Weights of a small image classifier: 48-pixel images, held-out accuracy 93%.
Rows from block 9 of a small image classifier, named by matrix and row number. Rows with one number within an expert belong to one neuron, the router's apart. Each number is 128 + 32 x the weight over its row's rms, rounded and kept within 0 to 255. All counts start at 0. Numbers have three digits each.
Before each expert's rows are labels from the 100 images, of 14848, where the router gives the expert most weight on average: "responds to" is what is common among them. Only what is clearly more common there than usual is listed. The data: retinal OCT scans (Kermany 2017). In brackets: how many of the 100.
# router: router (model.blocks.9.mlp.router.weight, 64x128), inputs 0-127
# up: expert up (model.blocks.9.mlp.up, 64x64x128), inputs 0-127
# down: expert down (model.blocks.9.mlp.down, 64x128x64, transposed), outputs 0-127

# expert 4
responds to: finding: choroidal neovascularization (91)
router.4:090092084149134105077156168110113131138108149137164100135133138106108117130144165123092123083076128081114085131106169132164167075081081125112133110062113145133154164132097111084124107162158117163174107105157170090129117136184159195117150180079103176083148109069113114070158108128096059068063156111093139083180127134115146175105079127110133137157118102150072117143123119109100180079082
up.0:172140166158123092128171158100156132113095100115163095191067145122125136131151158107152154130116120143154109106141100154098135176136163152131156212123197165119133102145134105153123114165096082083103100120112162173079089170123156051135095137106066119106132105091141244132153090103107101123134133110078110219089115120154170127102122089109144118119093110128127115081094086114186124150094
down.0:139100139174136161148069138127139071133160136108143091070204139129123092095108135113134124096073115080090147113134090114097087102123141108105127086112139098168179095132161137117126056110076123130126144122154140199154152109130141138178110119132136175184119165163117137209130115092108184096134104136099185139105091114107113098152140182149141152106179171113092140068184171061145074073130
up.1:171128162144124131130074137134157076055146158092154068139153127128109104080137111071116099095100135123126212111162111129102109116084111109147069063119156130109118109102160134095126077147057075094146160105166136180145189133120141170172127106160107189193132192117129161173089112137133138091161095100103124112106121166110157115108170121171134128134184099121147131082119151080086079094158
down.1:144153146168203113120178136164121147168163122164162107086133164152146123143172102198101125132154106123132128155109128099063178163078142130136184194157143172117151112187183107179128186145137110143090170107116146113142120119159177104099138125062115091088141080107115135117149118110137099130056147166121129170076172121109112139118177156119156163160092063124158168102081136179183112143095

# expert 14
responds to: finding: choroidal neovascularization (71)
router.14:117096114046103132081142158124147125147136160133188107138128125123103113102125145121181119106144090121090141076106172119144129100166182150138146129129188191107162122127152114141130142151146094082182136098177168135104155100123149177115075131161100113113108171073164157133165177132113146126128111137143106075153078187183195151184120159103084144086076132168186141114102092051082171156140
up.0:120145152153086176128105095135159148099130056120172225158133107180126150122164068120144147112144133125107118143151174168131136108136119148132104126114127139150101098115048144131113131131108125091147136125114141186156137174134076117169113122073139105078153053188113069092122121133157150133115074022137111152113136167133097172144098078150081142118148104049139102179102092096111163119117
down.0:167171151112129119125164075126165166133093131143107140105093157134151190073135093127119098169165170139183173155114075117140154112109172181130150141156083119159107102058132170145080172078139082143078150175069125141111096117087166119115109094073078085118171156110142110160143157138136159171115178145182137137094151120098192195148159133168097136098122081135160120127140083155185128134149
up.1:080081099138127189092190171124116147169152155144052092134112143099124096127144146137169098147163082097103061128055169075128127159169142131183136098161192134118168147103121105154174144172203114151106087153144130115111117125135155127107128118180094116144091143104159182148132159158140112166154153153126120096169090155163135117127121191140147082148100110143134203101121058079103172140126
down.1:058085079127122163139177095131052121155125168102134090136147099163146138097061099120112133125097141113136083118163115097111149105123086177167111107089165142100108144144137110162143134083129094108143103076129144089088096113168060140115085106159150152144088105066225147118128140147111174046145106125117128134116129170136110122148104138104122143084079130139172083117205184106090111170171

# expert 59
responds to: finding: normal (95)
router.59:149120115104123076095162094167187079136090151181131100111106090171146115155150086154177184113169090187092115122114140111123177081150180098123152167112177179124131130136070150113080155139177122084130134072183136076136195147126134165140100134173130061116149130140126141114169074120085120095159112103097154142121139140123179181158116102119156088144105083085112069102085097100104124090128
up.0:144148133165105080123132170161160133216101186111146117060134143136087084184119105132040116069150133142147137118128175106175126168105068137062158146118143145107104119103104067102168078146133145131131084111135144123179128118127198106081136089156211105139168121173114136152112093080114098189123132110116086136114121118118157135112104167132180153129178110137090158172130153107122164137087
down.0:119133128083078079074065132073110124191132064153108101111078107174132124140105176139110099120102119162131129155080158134146121134172120080131128113154125138099080083151143112173130151164187158119141100130152166129085118081101094131122109181163105151097116103060144118135105185130158174145103095100162119084170122140140117128180100087180115137079090168186160055155161125103108142160063
up.1:120172120168112105097061163108118144132088108113055117116117127074148166127093090095075133133092121094157118124092105087096049139104108097143137091160070069137141127116177095105130103101123121169120059145076104153088115110119124113099107092124148120155110136125097089157105167147158165094128107128152142106135154117118113077086055181056105066106084140115175109096174108078125184173101
down.1:139061152122168148115149125140148120094132113096097199168099192125118119142181086153102090103133154098123170153132081098118105138117141144080132149119141119141187077123107112130161140101130115174148140166186105110125121143162148097150129136134074185141178105131137138164157109119151075125091170159095159142066100112115144225109113143084137111119121117127177206048041160132150136074133

# expert 58
responds to: finding: normal (100)
router.58:177100155179146156126138072078122160123097141100178167122143173111119125115149141085111153134097158124171105170153090108118113090088176154175123154171089134100114134072093161107072088110133168124111132193119138116089135161114130106144182087130122126171176188094133111096194099141071073141112145124087144104083140196116140131093120140117178091170132084158125147100080039147165155136146
up.0:142097121138127139167128071132114131125118156128153210101146152117098142106116135075137151162145164097125099185115110053131135064103178133220118116185110142111158140084118167114086084090127126130106098187108109140128151143108128096134161072141133120158155198095140069159191107172105109125134113149115134081098095184130128147117102178124173101149135099161110151107119039132154177178166
down.0:178140191077104170127147155114169126123123140155145164104156183103181151092183114181097171192167133157151194191136104174093122149112123153093158170142077150200093144120119143092099159121118190143075135128111091118096154122083095117105175164118077117113155177119071100142132160153128129136113120148121103089169149090098146142093132080133128166096180074128092122119122124157155082183134
up.1:131104138131145165150125069122115122128090160125165200124137161099150147084136140083106172180155133083124095152115084076143112064128178130187111130170124145103131160084097142111056067080115159137109108161145116101119163156093126108138183095151151155170165196073128068146180125167096091141109109157083140086096132137092156142108089171093176091155137094162107169113112065141155151146153
down.1:177149196066094172174187159105165144121127158156171173141158173118164148081183141185124159173172141169156198187131085178092137151105127171097146182145096170190118152114119134094127131125081127136099148118089127127119148159091102123126155144103093146122148152093111109134153145129095114121117139163109090107137172102123173181105160107141139187116168084125096104115115144165157060191140