From a checkpoint of a small image classifier: width 128.
Rows from block 3 of a small image classifier, named by matrix and row number. Rows with one number within an expert belong to one neuron, the router's apart. Each number is 500 + 25 x the weight over its row's rms, rounded and kept within 0 to 999. All counts start at 0. Numbers have three digits each.
After each expert's rows are labels from the 100 images, of 14848, where the router gives the expert most weight on average: "place" is the part of the image that holds the peak. Only what is clearly more common there than usual is listed. The data: retinal OCT scans (Kermany 2017).
# router: router (model.blocks.3.mlp.router.weight, 64x128), inputs 0-127
# up: expert up (model.blocks.3.mlp.up, 64x64x128), inputs 0-127
# down: expert down (model.blocks.3.mlp.down, 64x128x64, transposed), outputs 0-127

# expert 54
router.54:473490526527519478513480542517453456512462496488527471515510472503469513514516526506540496511531471532508532491518467474485460542492486455531474505511529513498537559539496506519495497509496541486486518492486502483538535536467530478522498523536526467498455473511488468500535460486499510459482482520489501509470521499552526479529512485531526495494528527507525500529496526530518546527476
up.0:490494504484512506516516516512516504529476490498446485513491517521464514470444514503508516519492503470511530469501482521520506503464512498479494517458491482474492496487535480530510491482466480546481448434462498471463477501494469509460507492492480509502533506480542477500517513521513523491572583544573504499485527490494499494485488521477497503459514514508533508530491513495520464535490
down.0:534480494499514524465531525478525498496530442491484520497526502494530553486490466489480508505501495479477503478477484506480492544462499541492529541485502509546558490455526541492472488517483453499472456492492476510491473531492473553516508536477469510490512510499489525459478463494509515502529554499527521516505522475452499490470500558481484500503503516459536516523492478505531480476518
up.1:480515477468485499495494470479487540512497496491470498538490492526505464479478490515510529511513499473474519476540483506503506521552502488497458492477469493490499515463495511501500484481503479477491477461519506491514479515504525502488517490491508486464492451461580494460462500479559479528509457468501463489520472514485505467505487459483485486446447547566489484500551528483507526493537
down.1:495492498514556531494525555484479503542531568506475472525502502523460477521441505512488492472481513522501498496539504519502464488506455520505535504478529484449493506520492474487514478513512482503510526511533488504539508510531526464524463473478512553504499505463514514478550501505493569495494513530478475484490500542523505476484532486478534509498500485540512513476489516461459491531486
up.2:504512539504502525502514503458503468518495490493522502491471454463482469480545507527548543472523452529492513511468465512509501526474507462491521494513491482548526530530432467517479476491447520521508521473467485520497503495490492505497513506475508499512488522530491481476491489469453527480481491514493483528468474496496491524493500525564474510479528567519456502499524515532514458475518
down.2:489479514467519511483501553506488491521541496514444495510517477476512519494452430500465490542456492504489504480458500541500521533477506536480510506534460498510508542519543522544520536491496467508505547504478513487520456488509480503502472486512501503478497488530522519497478507520516486486470490498514524521480543502488501531507560539471480526478473481509563474466549516510503492504512
up.3:478529506499495487497457451482481460547435456436547493488513480495462495498464508453473543490505477518521525459520464522490479517500498445502491488535496500517506519493486482542492510513506504527530501490475508496534491513493493485505487505511508484486497509520563472492496468463482499495481492520536486499455462465493523509558486528530468457459488534518488508494535500501509511500524
down.3:484464487473558515505496559514501512560524488536467490516517495509463490502439441493464473497446503493464493538488507538497548517464479537489484521484506507487513506483485500494514473526487473507510517507514477493542471519495521541524509469498505535497500491511511514471482504521501490498489497507498505510456557531484509532480537536486511519512475451516573511504509523500496499508459
up.4:455512455477492488503517506509482547488487517486460491515514529493511461498477527503523512532506497450466500484526501507498497505517513522484469471461460499485505508467515501483529493485479509484492476491494498480511476506485509498514540484501538449487479420470548497484505515498545480520494468484498487487537497518508502433516486436467499498461471544548523503496547530492503547509530
down.4:510495516530555527479524563496470498522540554502464467521491506526459503534455503493501490491491519507535517513533516512496478483501448526502501484471520483461506489527476482476519504509531502488469502521524454502523550508497529454511499475481503559501512514479492481516555515493493553490508522543485485477505503520527494466480545509490529513520505491537519531499476507491475468547477
place: middle right

# expert 30
router.30:531485462442458479489467466497521485484509513505460519470483467503440479503506548473514531483460540545534546510495509515557514491530540489528492546525523525459484496458527518487485510505548489463522474532519515528492506520526495482510505512495515512512508509524483476538544462490489503534514513524494494483476465479515543518526502493502531501524528475530486513506503529486513512505486
up.0:518524452476459483518485474518555487509516479540453468515476467502496505475478526494525524507463516551554537526501524476520569488496539522527517520507538513452484530515505523468469536487528482499507510485526515517483529457518499479496449488479511504441511508496485501505521472484501498513491478524500505462529478496502517480527488463525479524508480446495471495497500514513479467495513
down.0:458434481528490493507468515486435557468522472527482489508491481515577532497477481485507479530519529531535486476483485502459506532448502501506492471508492507522489504529484510506512510498474519489467493484491492467513504476494475545525510499512505494504463492494519493521461507472483503440521499512514496525498559490484503492536510525488480459459479544472514519504487486559472506503492
up.1:505480504504475529483498494484547480506512488446532496492525487497513525518490524563479534480513493520518522517515452456490444538506494482498520484485535506515476507517487508516468514477509512538510492483549508504485489452569478513506468532481497543508480540480469539467497471478478556518497524527502460491484483515496465525502476521529479522489460491505479470509539495520514500512446
down.1:512483493459500475491527548546476526532483498501489470514493503535533454509522495495456503525467510502495518449514477511489538508511493498426487499515506528543454482511490515497509517521493516510499496515514513438548452509517478481543519495493480509481495470489523476485479491557531494455514522514537511455482523504451494519529500506491494465477501513473516497500514439493538530482497
up.2:488483486492495521500485491502549513478457492475535510488500513519526487515506527497532516507557464471461463511444483515504527520481544495485516464484525497508535538547460468492482491494495541511500500509503450535478487460514479518540516515460489522505501503501471506464498464508481516505486518486486450539513522500534474529486481480524475517520508457507508531476523507533530456436532
down.2:557538495497456486444539488531576485544504513494539509534535497476474479530504517480541512504478517536535520548533527533535556477495471492514492541487482520514466507464499485499541491551518494522498498486547484508518495498494521509506528527519494481484486490480518514470497458524487518514521511532526520505516483557509496505522491508515511523513487512509459468506513510468509496500486
up.3:494501501503478508484466498506526493535478501453555479481503506450493475569464506521504512476491490509492506513509509454527459477505442465481519473465461501524501489495463468531489504474489550501498494486468517505515487437507512486540520509559528468485492499480503497527490533503510534502493518500485452500502454462521462469508473480519499513478466541493471491516543495507532512499523
down.3:523515509525518526529540511532476493545510506474537550488465530500498495531511487517477510483476463529513491507495511528480504528534472551502529517480482554472500505473501532522503479476528501519531523502495479465531498489439503489471515490504501469502533454492478458480464521547520476510483555557533523523477526521472512498499517492507565502472505495484525534501499475531513496490514
up.4:510491483480463485461480507458512518503493471435523497470504512475460470576470524485490539497442513520509524526488537485527466497504477497495532512467463509488504483454481491534514474499532506494518469515497512494477453448542531459529488507525488452479520491505514514534508537497504505530499521511480504529499473463555500489535499508503517528486492518519493498515527467486509529487475
down.4:504510490519500502540507497522491525505493510472528531468480543460506480522496530470486501492449484514506474459490512524412487522510513528498526463549462550469516510476503505529503483462495503510502473507476515464517492479453491481491503456513499481499530476481487466522501518526517493520517565548529511498462511503456508472458486502486530487471511501500527546500510471532508513467523
place: top left

# expert 34
router.34:523495530530537552521480466534494538532503523491501466495495503502478503526469466475508452462535533500538461475535470497534478493494462512531536514537517488475494520501543472517498503542523492491486498527523540526517524539511474506468479485506486545542492493479473525491460539530518538506503523518487494524476521550451489524483528505532530499527481533522520499498498525502501501533507
up.1:483477523482496492499495503490475450505494516487546517471472487501500509447490487499461492498525513515497487516516469510526469495464510504554494494519525476483516532483532490534491519502499444471502512505467500499509495491518538455487458492467495500477464527437520503563506525508540508484492497513473511483527500537555480508481505451479492535491476467542543459499474550486538492523523
down.1:507520504468503428557464499486511513496514507517492483511534519466485482472520498518507531500459475463484493463508522475470501511490532475491495500492471518525446462482491471458519491464459488484493509497507494468500498541450474473525472509502550465538487522529522496510522521491466467502506466488492510445485452475461493487495485536472452485509489549488532495488511482506502500466520
up.2:507528508468507480486517493503483506478497520485504504479490514521532504484487478532511492507520515509532521479493485525527492459427494509502495457486490489514527490492525465502518558523485513510475499498430500467484448504494537486496531482475500497496494426473509456523516494503527493483520515500512514518514506545519528478491511466486488556497508548515537474469529535504491536500587
down.2:506526493476495432550525521531529519499524477528514503542535477480514491529520522509491489467491467489492500527530539460463555488508550508485513498512510500520486491520491522464550499487498492488484501467500452460504515545457446507503497510504536507502547493506491503474516509508477469473531499504508485439513490498476480470523502489521505491471517498498525476510522510566468527543492
up.3:457512472523487508460519518520498453513497488470482449507501466477510480523489573556548504491502470505521510466505483475525484507544502487536512471502514478477495509543494484518498506497488537522499460508470473516504533491506503522533484527513543502486515506508483524476523462510531510490528501483515533484481479462498479520582494508498465469480540538470505484446530485490483517521510
down.3:476499529501531486512552537484470472504501533510459521470468494533507503481536489494463508492523509492466538503508514531509526515506494544444513522462495493466485499498503483541483489499470521523522529506458520496492480520455521504541484479494509537492521459535561496481455524496546475503462517517530491535508513512513516536500516494494507517487554443506497517542486548473525512492495
up.4:468471503532494493490464487508477485525514521436515482519437493500471463499528499493505494516510513520507495517511493462486474543484468463498504480506531445492469524520484483543487461502513504511513492483499452452528444507484491515499485504523524493467505465489517493495469513505525475472482520501538484499512480496498488566561516496544519469474479445474492535531536491526513527497480
down.4:472487468531541480538484547467497480512511534527479491479527504488480503509452480511554473486438488482469497538506509524483492551452508500511491512480473462515509483494524483492509512519457523500502548480503505477516514483485509525530470529530550506514461522554531495522495461477520509506463514520489519493440498471509484513502554527477482515493501525513541500485512547500525492494499
up.5:478467508481466511491465474488493473503537520491578494513522469477475519489498499510489477465531510524508504480523471502516454536474504471575485523507548471509486482497504509491526495507497449471515468520482502516482551497527479488511488529500480497504473510491512515523557499483498522498502499495435515476503488534510508526515494490529508522531497520544516443472456515542503537504540
down.5:520511532474484443515453475467500518476486497465526499471484544477507511466486463512493475501479491494543523491478498483522469497502529455521512471537492491550495483445543490504499540484479469502514521518485519499504492450510486477505439471486508459522464534528503480539510517482526486489475492511497533457495469485480504515517496531482456499464446537493536491474500489477495493481529
place: centre

# expert 56
router.56:519461459455511504494477510531473512472497483522477534474482466496459487532467510500490498475473520513472478489489516515529489470548514476491494537482505540524547500463507509454498526483536543482511491519521516506538498506462450534525496512465507484509516486536484445530515489505529506497503520497522522526474486507496517543558539516489529486519519532516476537496533481457503542504535
up.0:466531518530526514514517511497499467487499536529563551545523468547528523492523494516505495510512489499485465492545486515479508515503500486542488470496531492478493512566514539476472526528513514497507515502515491486509536530534502525502526515478482494454493477519488511468494472507447512490484431458485479483513503513510480519521492459520501511480482440450471494514479544516514501474490
down.0:509469539511497493459496495476506540512446502495498495500486486482530466499493514491479526493529496546499477470477452479518491518485489494478499552487484536531532490535443527476477523496497512498489493489509486500473515501525497503502490502514504448514460545548511502546505460521484504496542515494489479554525514447514504460523487462512489467504504546471499499513479427538521482486463
up.1:486507520510504491508534482502533517506475493539468463499477527518568557463503490499495495477557479467481480503515474514475494513493511555496492509531512476481479497503497498514475491537482475522506522505479487516463503495518550475491481458465467533474517509519489536484471458496504434522475499473471488548505543477490477528458459485480476510536497443502508506493504496474540483480496
down.1:461506494512521467490522494429472478498497509460490525470492483527506499493500534491490523503492517503494523503479528518499484499485538447454488493480519539459487463505485514502465509488491539513525520550464482537508476483494535514516476496512551483500506505528534513489540451512494482462437454490501502448515504496531526504513533530472477528516530483500527548524462470483505516471501
up.2:496523494498493503479542532502584482559467528468503449488487498496480472506496496512477502459538508507514516530526515488535529513499449506481527511523479515477491482498528495567503505559476495490504509496496509521519477478507532471530409508501525508512518506477543530510469517510516495483475486473497488486464498492514503491493486543490495535467472530524541482504515479488488499488469
down.2:549510464517471527504496525520533497524496486533503462492474505465513514503458478498512527502524516500533512517504473498513511495523526495568503490539521545524509551489530524501494511466530455483473479456500494471511509488518499483457499498516516495465505502503464462446477489503547495540566520521518505515484505485464477494504530548532509533523479545497498494496528509532487508524550
up.3:500568533490504496494551501465533458569489519514505475505486470507498495520498475472477502493542503524552536503522471509502510534481505516489487494543514490462467504544521522520472486540475487501524526534516522513531522510500538509542489499498517521495478488531527545496499478468478516508471465472504474484496487494461489534487444510488475521468461510482530501506508529500511495445464
down.3:556520472492460511488495485494540519533501499489521450481489500481484493549459496525488510464470498523558525550514513484532498465504508495547518489532489545520526518481521513505499484456538472487479497501482508492520507503486511457485507477487525478463506497499469475482505498492512504538547540527491523518491468455457469478483499509526531516542499536493486507486522519516518468511573
up.4:504529523496487503504496491478522469557534512490485466509486510511513504415531495478507552531522511503511496485550471511483511517478496514527493517516541474475478512522543506523490461540451480503505509496489507521497511503506511481537497503527488490498511518482539548505496493498474473536475457460463472465472482504515496474431459537521453526489502480529512516486492509486519472454512
down.4:521519484487534513539496483490518496537470511468507434466494502494492535522493494499546474492497519558545492496484510464533508495491506466551506456528467539498488521546515498482497548514540503504494537517455533505515495461522520461478457487506517478495472518486476487484527443508515515473487500531466516482477473476520483500475523499487516510561527508517469531496465491501516470495492
place: top centre; top left

# expert 46
router.46:520470480492452525466487517511477534462522495506497529542511508465457484512468493530523466475465538537514479500522518469522518489517480490515527517472507510509503472490508499506520482507504515481483455513523514534508529484477465498490520538545476497535548481476477516519519550480447479502517468461455479522463517516483519486519496533501532507468531532493495499461512454514450523514464
up.2:497494494541526497479524445472491472473517462493475515468535498534575539461498461495489523541543522508521523518502520508482521544483530532486488507485528496469509507504491530533439529470482518491484503451496450484504493485487506536491475500473524519503486488495493484500504473474497498492520529507514525552540537538510493479499501488477482514489507482456536536566488504510492504486506
down.2:482506475506518499506511449454545487495459487454514476478560502484534492466454498477471507489501531504524473523502485483534500482476517497467503514513464513482501522523508490489450473472463476540522533498499478541469515491523504502499477461544523489548493540491498549541518479499452550540477496554486515525488500488524478495469487496485493522481493539506490499486522477498488464517482
up.3:501476492462487508494497521517532444568482509481486439481492473492511476497497512477468509477504502509487516505485441506511515493505513450490480537496506507523507512529496485484501510512517518491491485506506520496489473506571495481549503502501483510465445549542523526493500471524535558459526498498502469467480473443510499508511504502533482488501455499505497455522509530478564488513511
down.3:447479486461523487506506549511471514499505501508510523531486515518512477498508520529501479445522531509480454472491482508549459471494500498513498514524507540487472509471517487486500499474499465523566537547540455500516518481522467525526487501495493480505514517493492538516497498503491520519438479480512548507461531474481521552525496474499486491492491555517549481454491483521479493483516
up.4:515483493490445526481475541512504520501505548481500519535482487461439446500487545526514492454433502515494470492499516478546512481534482493512522519472511505491497484477506472514538449513501507489492456539516543534496513505502493472502512525521486494521529495474505542501492540515477480525530464468453462472472496500479519493517469517527520493470507518529489484458511472489468512510479
down.4:537479534492505502505489584514482568510492514538478507484508506561516510507495464524523508527514488485487526502528517493487460510499448512538532511463517494533521485475495512513485509489471486494478471492512507501544449512447509460502509537471526542510525453504494489491482507476509502470525496501490479535536499503451496485524524510515523525501455514520474533487534519524530488531478
up.5:513474503481431522487462544511519518501488532478512514522483495455455427500502555523499490445427508509485477518493510475544511490516496469503522515473504503509495493474491480503524456501497497495502468538510547546485500477511498466521512515520477496513524530483511566506493532531476486516513489478459451489487478479485511500510467513536529501500506506517478477474500472476489496508476
down.5:525496513492519503523500590512478551530478527534478535488488499545499503508504476533520497537519501508499524485523518495491480482497458506533523491477532497515514479495506498524495499488476498485482483493533508478560452539460509469504502535469522543517530449498508489527463511497511506472523480485492473538486504520446511489525537522522506523490460512554496530485521527554511491518483
up.6:496457488526482544473510532510489536473512507495504503579515506489478472496483499552537484469487522501490435478503502466516521499512482510515532508472509506514497476500490482512527486497500484501492461493515475516496535478477467509470511536543478512534541500492476534493522548491461479499503497468476514529467534513464501491515491535497509492478529537501520474449505441501435512511460
down.6:507511538510495509473500547493521551492487481538506502466530502528508512499471465531515505529520484484515516530506529475507455520476469527545534501486513488535515480476483502521467508500468482497493479476503532517510446517457511470482506520499510555535518497496503504506502510478467495495506497499454478538548520499467495464516521518501535540500474538525446539495549514504508484561454
place: top right

# expert 11
router.11:521463457458504507489472509535464515472508469511466533468465478484452499516472546487477491483485519513472479487489525524515515473537520480500492545476519538538535474470500518457492511505540524476513495526516498537539501498481468532514490523470504480509532480545500458530520503509526500505499532489531519531487487505516518544552537493488513474521518523511482534521531491470521540494540
up.0:531555545505522472517469507515499554481487455535482514558501496546481528486516521532545498516519478509512506490527510470461492544502463493462518487510514488508519493500501514474495516524524460520528553502509505517510571518486504504450486502444486506520512504495499503469489506473508465530444483510489513543516527510522503526489494489498494512502528485527478522476452486468495484483454
down.0:504528486477491474478491464522514561507526517487524527493488518486470511527450490543539466517487512531505540493530524435499518500515518497460549470531476461516492474500531503512549491531511503538486451489479490474505494469486520500472530543532516491512558454470471485498500488489500507532524524519516538476497505507478487473518482518484538492487511508502453500487515454523475490517480
up.1:479529510529508462503514467476478499538496494506462485545479499477466518475474464477476512454491481499518491486555509466503474525486487505499468503470485509468427444482492515512473529529522462522525513540495508496521513507476518507490547495516502438473521476547519528531482461476517479464483492475529517532500472506474547464509498482470506463505482499493533504509489520476520527510492
down.1:487472476504474520483460523473494446500511508491492499495520479501486512534482536513524469449491510512533513493489465505536464514511480504522463507485497545478535500546505485469472519530464515494486485501493492518494541498486527449544486514483517539517519540559477514517555464494527523533538486511465510481484474467544476481485489513454511485525515491514499462448491503481483453496480
up.2:505475504497490454487485504475497456529489504474521507539476525537481442469522489457442487479488513489490504465534490515509477502500501532521451540444524517477475457437469468483494498494515491496536518525516485505547476516498485491500506521485477487488491500524531506506493460503539458507480503451512485536487494493497521524496499446506484459496474495512548467522472488477519519457516
down.2:475444481456477493542491524520522485464477534534458500503517466495495475463485539519525513462512491460485494497487455522516512465470518483512451526482505549485523521519508505456464505502489483488499537513499510534464525517502516450514509494488471502515486548528525508540557474491509512487503474508478470468507481477547498501453510494480512488544510502502501469475486537511488453510518
up.3:509518511469523439534515488502519523519514529533499525536507521521507503469537534465523481502544524504498489525521461486481497508497513522464502490477506487520499555531535497436482458528495531516510532520523476542532523518470491539525515485479491482515496493501490485480489464477488487536446470472516460503537534525483460518491502453542526490479511488494463536495482524516491489485541
down.3:478484491499501472527484471505503576494442511521497489440482526522493518521479487530518454498484549521514529483457496452503535524468481473444487465501474519495516531525538520502493481555497523513504507515486532492513499526466558497511528469495512490494513475527502493511485471528496488447477506522485488500506519500481483483468494515469553498543523509475476517495480492542504466504509
up.4:504486513465482498494547499536535538538457507462474474469491545531488459463479506531477502506509498497484498474503481476533544482496478463432514519508486501514485475499513449503551478562495494488454448471475515511498460470510524447497510504532475497521464523523507506515500483517477506495523517511496478494491527487527518525498497540511507482477533525516477484481539499458502498533483
down.4:496552510458572505514540493506482519559509542490508449522463482539503509498500483490515546549517494531547523499537495516527500493475492499504521482505511492469455487505555498516523502520488539533496498483510522478505485482485510486473494480503543492495523461497517475459450528518484491477523505525523515462487503503460489485544539495506485526488536530502499553499505524522515481494519
place: top centre; top left

# expert 59
router.59:503485468487471481458484490460460463510506532459500549519496487528508462515478501458461516489506534532525516471517505490523491511516483509473458501454526515456492489498453467460496516476519512471504476521517463461533527520516469542523534506479520461527497466515510462495506469484457494511531515478513520531496516534505522488530501448522535507467474509511488504523522501504465538470505
up.0:494445457488450507454506526470471463473495534453500546522510500513525462499459500495457527500516532523516496488516497499512491512520477497476471503462518509502466477476439473478493530511529518470514471521532467486535519495545446535505526538493489481550492500502507494519481499466464494486516521470514540522478522513505523495524503491481495476489488509514492489520546473488458528462488
down.0:448464419491486482571544480471505505513467536471532513483526479489474511488503486488533508499527515515463483508495490495453502465525518476500505498512486549505465520525527523518454503471471505499500525531498498500495486505485529480474506493520509484493520483518492500507540489501476506521496488485485504489471468500462485446438498533456533518566514515487492511509524520503504469479539
up.1:513448465488482503450490519467464469504503534448489529517492490540542490505472482489475519513538534531530518483533498484526509534494472518468452519460537514486479482487462484480499530500529515479492481515533475479534520512533454543514540525500492489534493477522517488504490474467470523469526519473518539534465537520526534492522510502493498503484480502517530490533537488507481533477495
down.1:440468437486496484557521465459495512500488545466520517478510476493486512489495490497530505525537534517482502501497500498455509467525514472495498504507493547474478517536526525525461498450470511507532542530495485509495478512497539498481520499504500495485521492517500489490550501512471513520489490501488537477445484492450490454445494532465516514557504514499493533506527517510510477484542
up.2:469472471477439485488539505475494494453493516519546568500512519467449425513483525490452501475464523518489474499501527508508496491532541480497526476495472513524485501497472469485519504511516503486526468524503482506524485505511460504527525517495487458540513497504490505533486523492438477531501513483472504480501461511482524494517495481526529478474505515498450511488524514502450525459498
down.2:473487481504466482561533469486527530494462531502526522433532489500474519481501476504517503481508490491467487517465511488470489458543519469512509471517483522517493524507507522499486503487494480485462477493477506524481494483468520478441513474533514484470512505523485485511547468488482496499502488477488481464514444511485498435452481545490528487545538481462458505519525527510509470486515
up.3:501447469490464513446502528467470464497505537450497532533488499527527469504477496486477520500519536525524503471504485484523492515506469508479458513457523503489486490489451472474491532499521506479507483531523477474535520508541449538524534533491496485550492482507510504499499467469461515479517523469506553530462546518514525489517502494485489494490478502527525491519546475497476538467492
down.3:447461439497500484563524462467496507513471542469535510482536492503479507496501495476546497519525535515467501499484499499462504471519526488497506494508497545483468526526523523516465506468468508502525523512480484511488482514494541493458523496503522495501510480521498489499544487492480504512494479481494518497455475492456485446442501529456512503571524526502498534510531524515512480486538
up.4:513463481491489493449487518471457462507507523452478543511483490540547508495475477485479516510545523523529508477517485485526506538495472515470450511461541499503486476490462480486493535497534511483503492526534470470537524511532468545512543525506498490534484477517515491495486473462494509463504519466520543547473548522520533508521511491491487482504468494514527483537533478506488527475497
down.4:431458426462484481544514485467486509502482546471529517502520482507488506489490491481539490518524540517474512503492492498466503465514508476511499499501500552482461511530528526521463503473460515496525527533494478490504484519489528504471507502511499489503505493504497489502543500504473509514484482492496530475449492491453483448446509529446529501550508526505515527513531510508504485480557
place: top left

# expert 15
router.15:521461469451512503484487509546470494492494473514468525473493462474460488519469534498477509476484525505464481484503514521514492483541511483498508544474516550519544508465517519474488518496540519468509492526514502531543504503461459534528492513462507479511516481534491466536516498495529499493504515489528523540474469494500516554553541500492498478511521529530499535514534491466517549493535
up.0:495472492483496545478492505502517483496522521507513477508517470484514516476515519541561490496494488472473471501464484515510471513494468514550509514477535502491549525489491519514503485456483501480473494492489473513433521488496495504499467535505498570464483535524456569527526513490493497496534495476451492540509500452484484515485495498490479522554497523461541496522459503484514473527511
down.0:487492497502530534518486508532494492482520515555510466548510458504492496498482490522529470479498502518514427476451508504484562481469538493498495509493544512491459514569537478466497484514533493519492499489512536475478513474501479517485491485509482487476507487504470537480509534458479499520514502496526499530488482507462450515485519459483498494538495486457493488486478523540470465463457
up.1:487521530511507505523478501480515478502510504550534501546524495537487529465534503536541520541490461496493513511511489498435515509477477511529480470519483452499454519540527521506532449517467499505488460453452466484475501508480500495482511517532481495457499510486482518496518504487456481494549520516503468475505490513480461478469471497497500498470507497466498475496444521497475447523478
down.1:496506466459474494480542528523489490534490464517537529539505535495493539470501472498506488545490494510475511511503526504509531471515477489527528498508485504524502469441511538487505480524458509456498491515524473549578464492458508481508528525518532504514516472475509504498500498480470476514498454493484509442498507468479538501519499544488493508496518486534482534471521458522504542498531
up.2:547538486521485503518510476505542504457490490528545475529495505530531507525516530476573510546483486512502484490486544506499537518484531517520490504483512490505502501493471495479532507500521521466447535455535474523488552477510531503453473507515496501474476514531486504487536505492503465484513475476501480495529515489526467553511507449490490502511507501464490494502436502529466464483476
down.2:507484461521488491508533487503494487501510535524495509497478516532504512501471458492519500522471522554534474537512527494492538486504490508453495513476494470467483488500490482466517504526504497509472483494519480474565488498479538541456537466513496510500533444484503509491446473470506512502532559530556515517494488521449496485504521485449531462543501486498446509491490519516474475493482
up.3:532493490510509515482485509493488492524489532526522459514486502503506492469502544492545527578501476527491471459470517533482523508498492522552508533489526498477486512491497516495544479471527513465451512498534477510507536479516523541429476509536467477481475511511485532495488502518524464472529498478506542506519499474456499540510521492489493490516495499463510507506440454499497459480475
down.3:504478474476516472491502502538479526529542508559519506533478505527502486479522465517505490563482547533512495503513513484505533492491476460496477525474517516512474488505485489455534497497470518496482471486519516448550510521469518520508563463519505517484492412500516483529483482473512472505513527538519503523481531492454492532521520522467520498523483493467465501473503502526506512491503
up.4:493473506500509507497512489472530449484490490472538527519471524475544557463496454474460540543523485490483466459509518531466487517485526535507507524502529496506461511456486492506532522467503502516511494518508483528512501485525489531465457537472499490523499519525491505440474512507483484521512520505479550539503499529483489518496496473518465531490503496465566520486470463478531505474514
down.4:516497499490490500503433517519470435523507498522523501537522483499456533444477493451537538522468508530547511522495509490523529498499533468525512482509473509528513535547539467498441482493505474470476511491532545494519509508484472509497532439486477468495484500489491505522494513498467527502511472522496472490497479456470493487522514517466507509465478508510488539535526525497523487503514
place: top right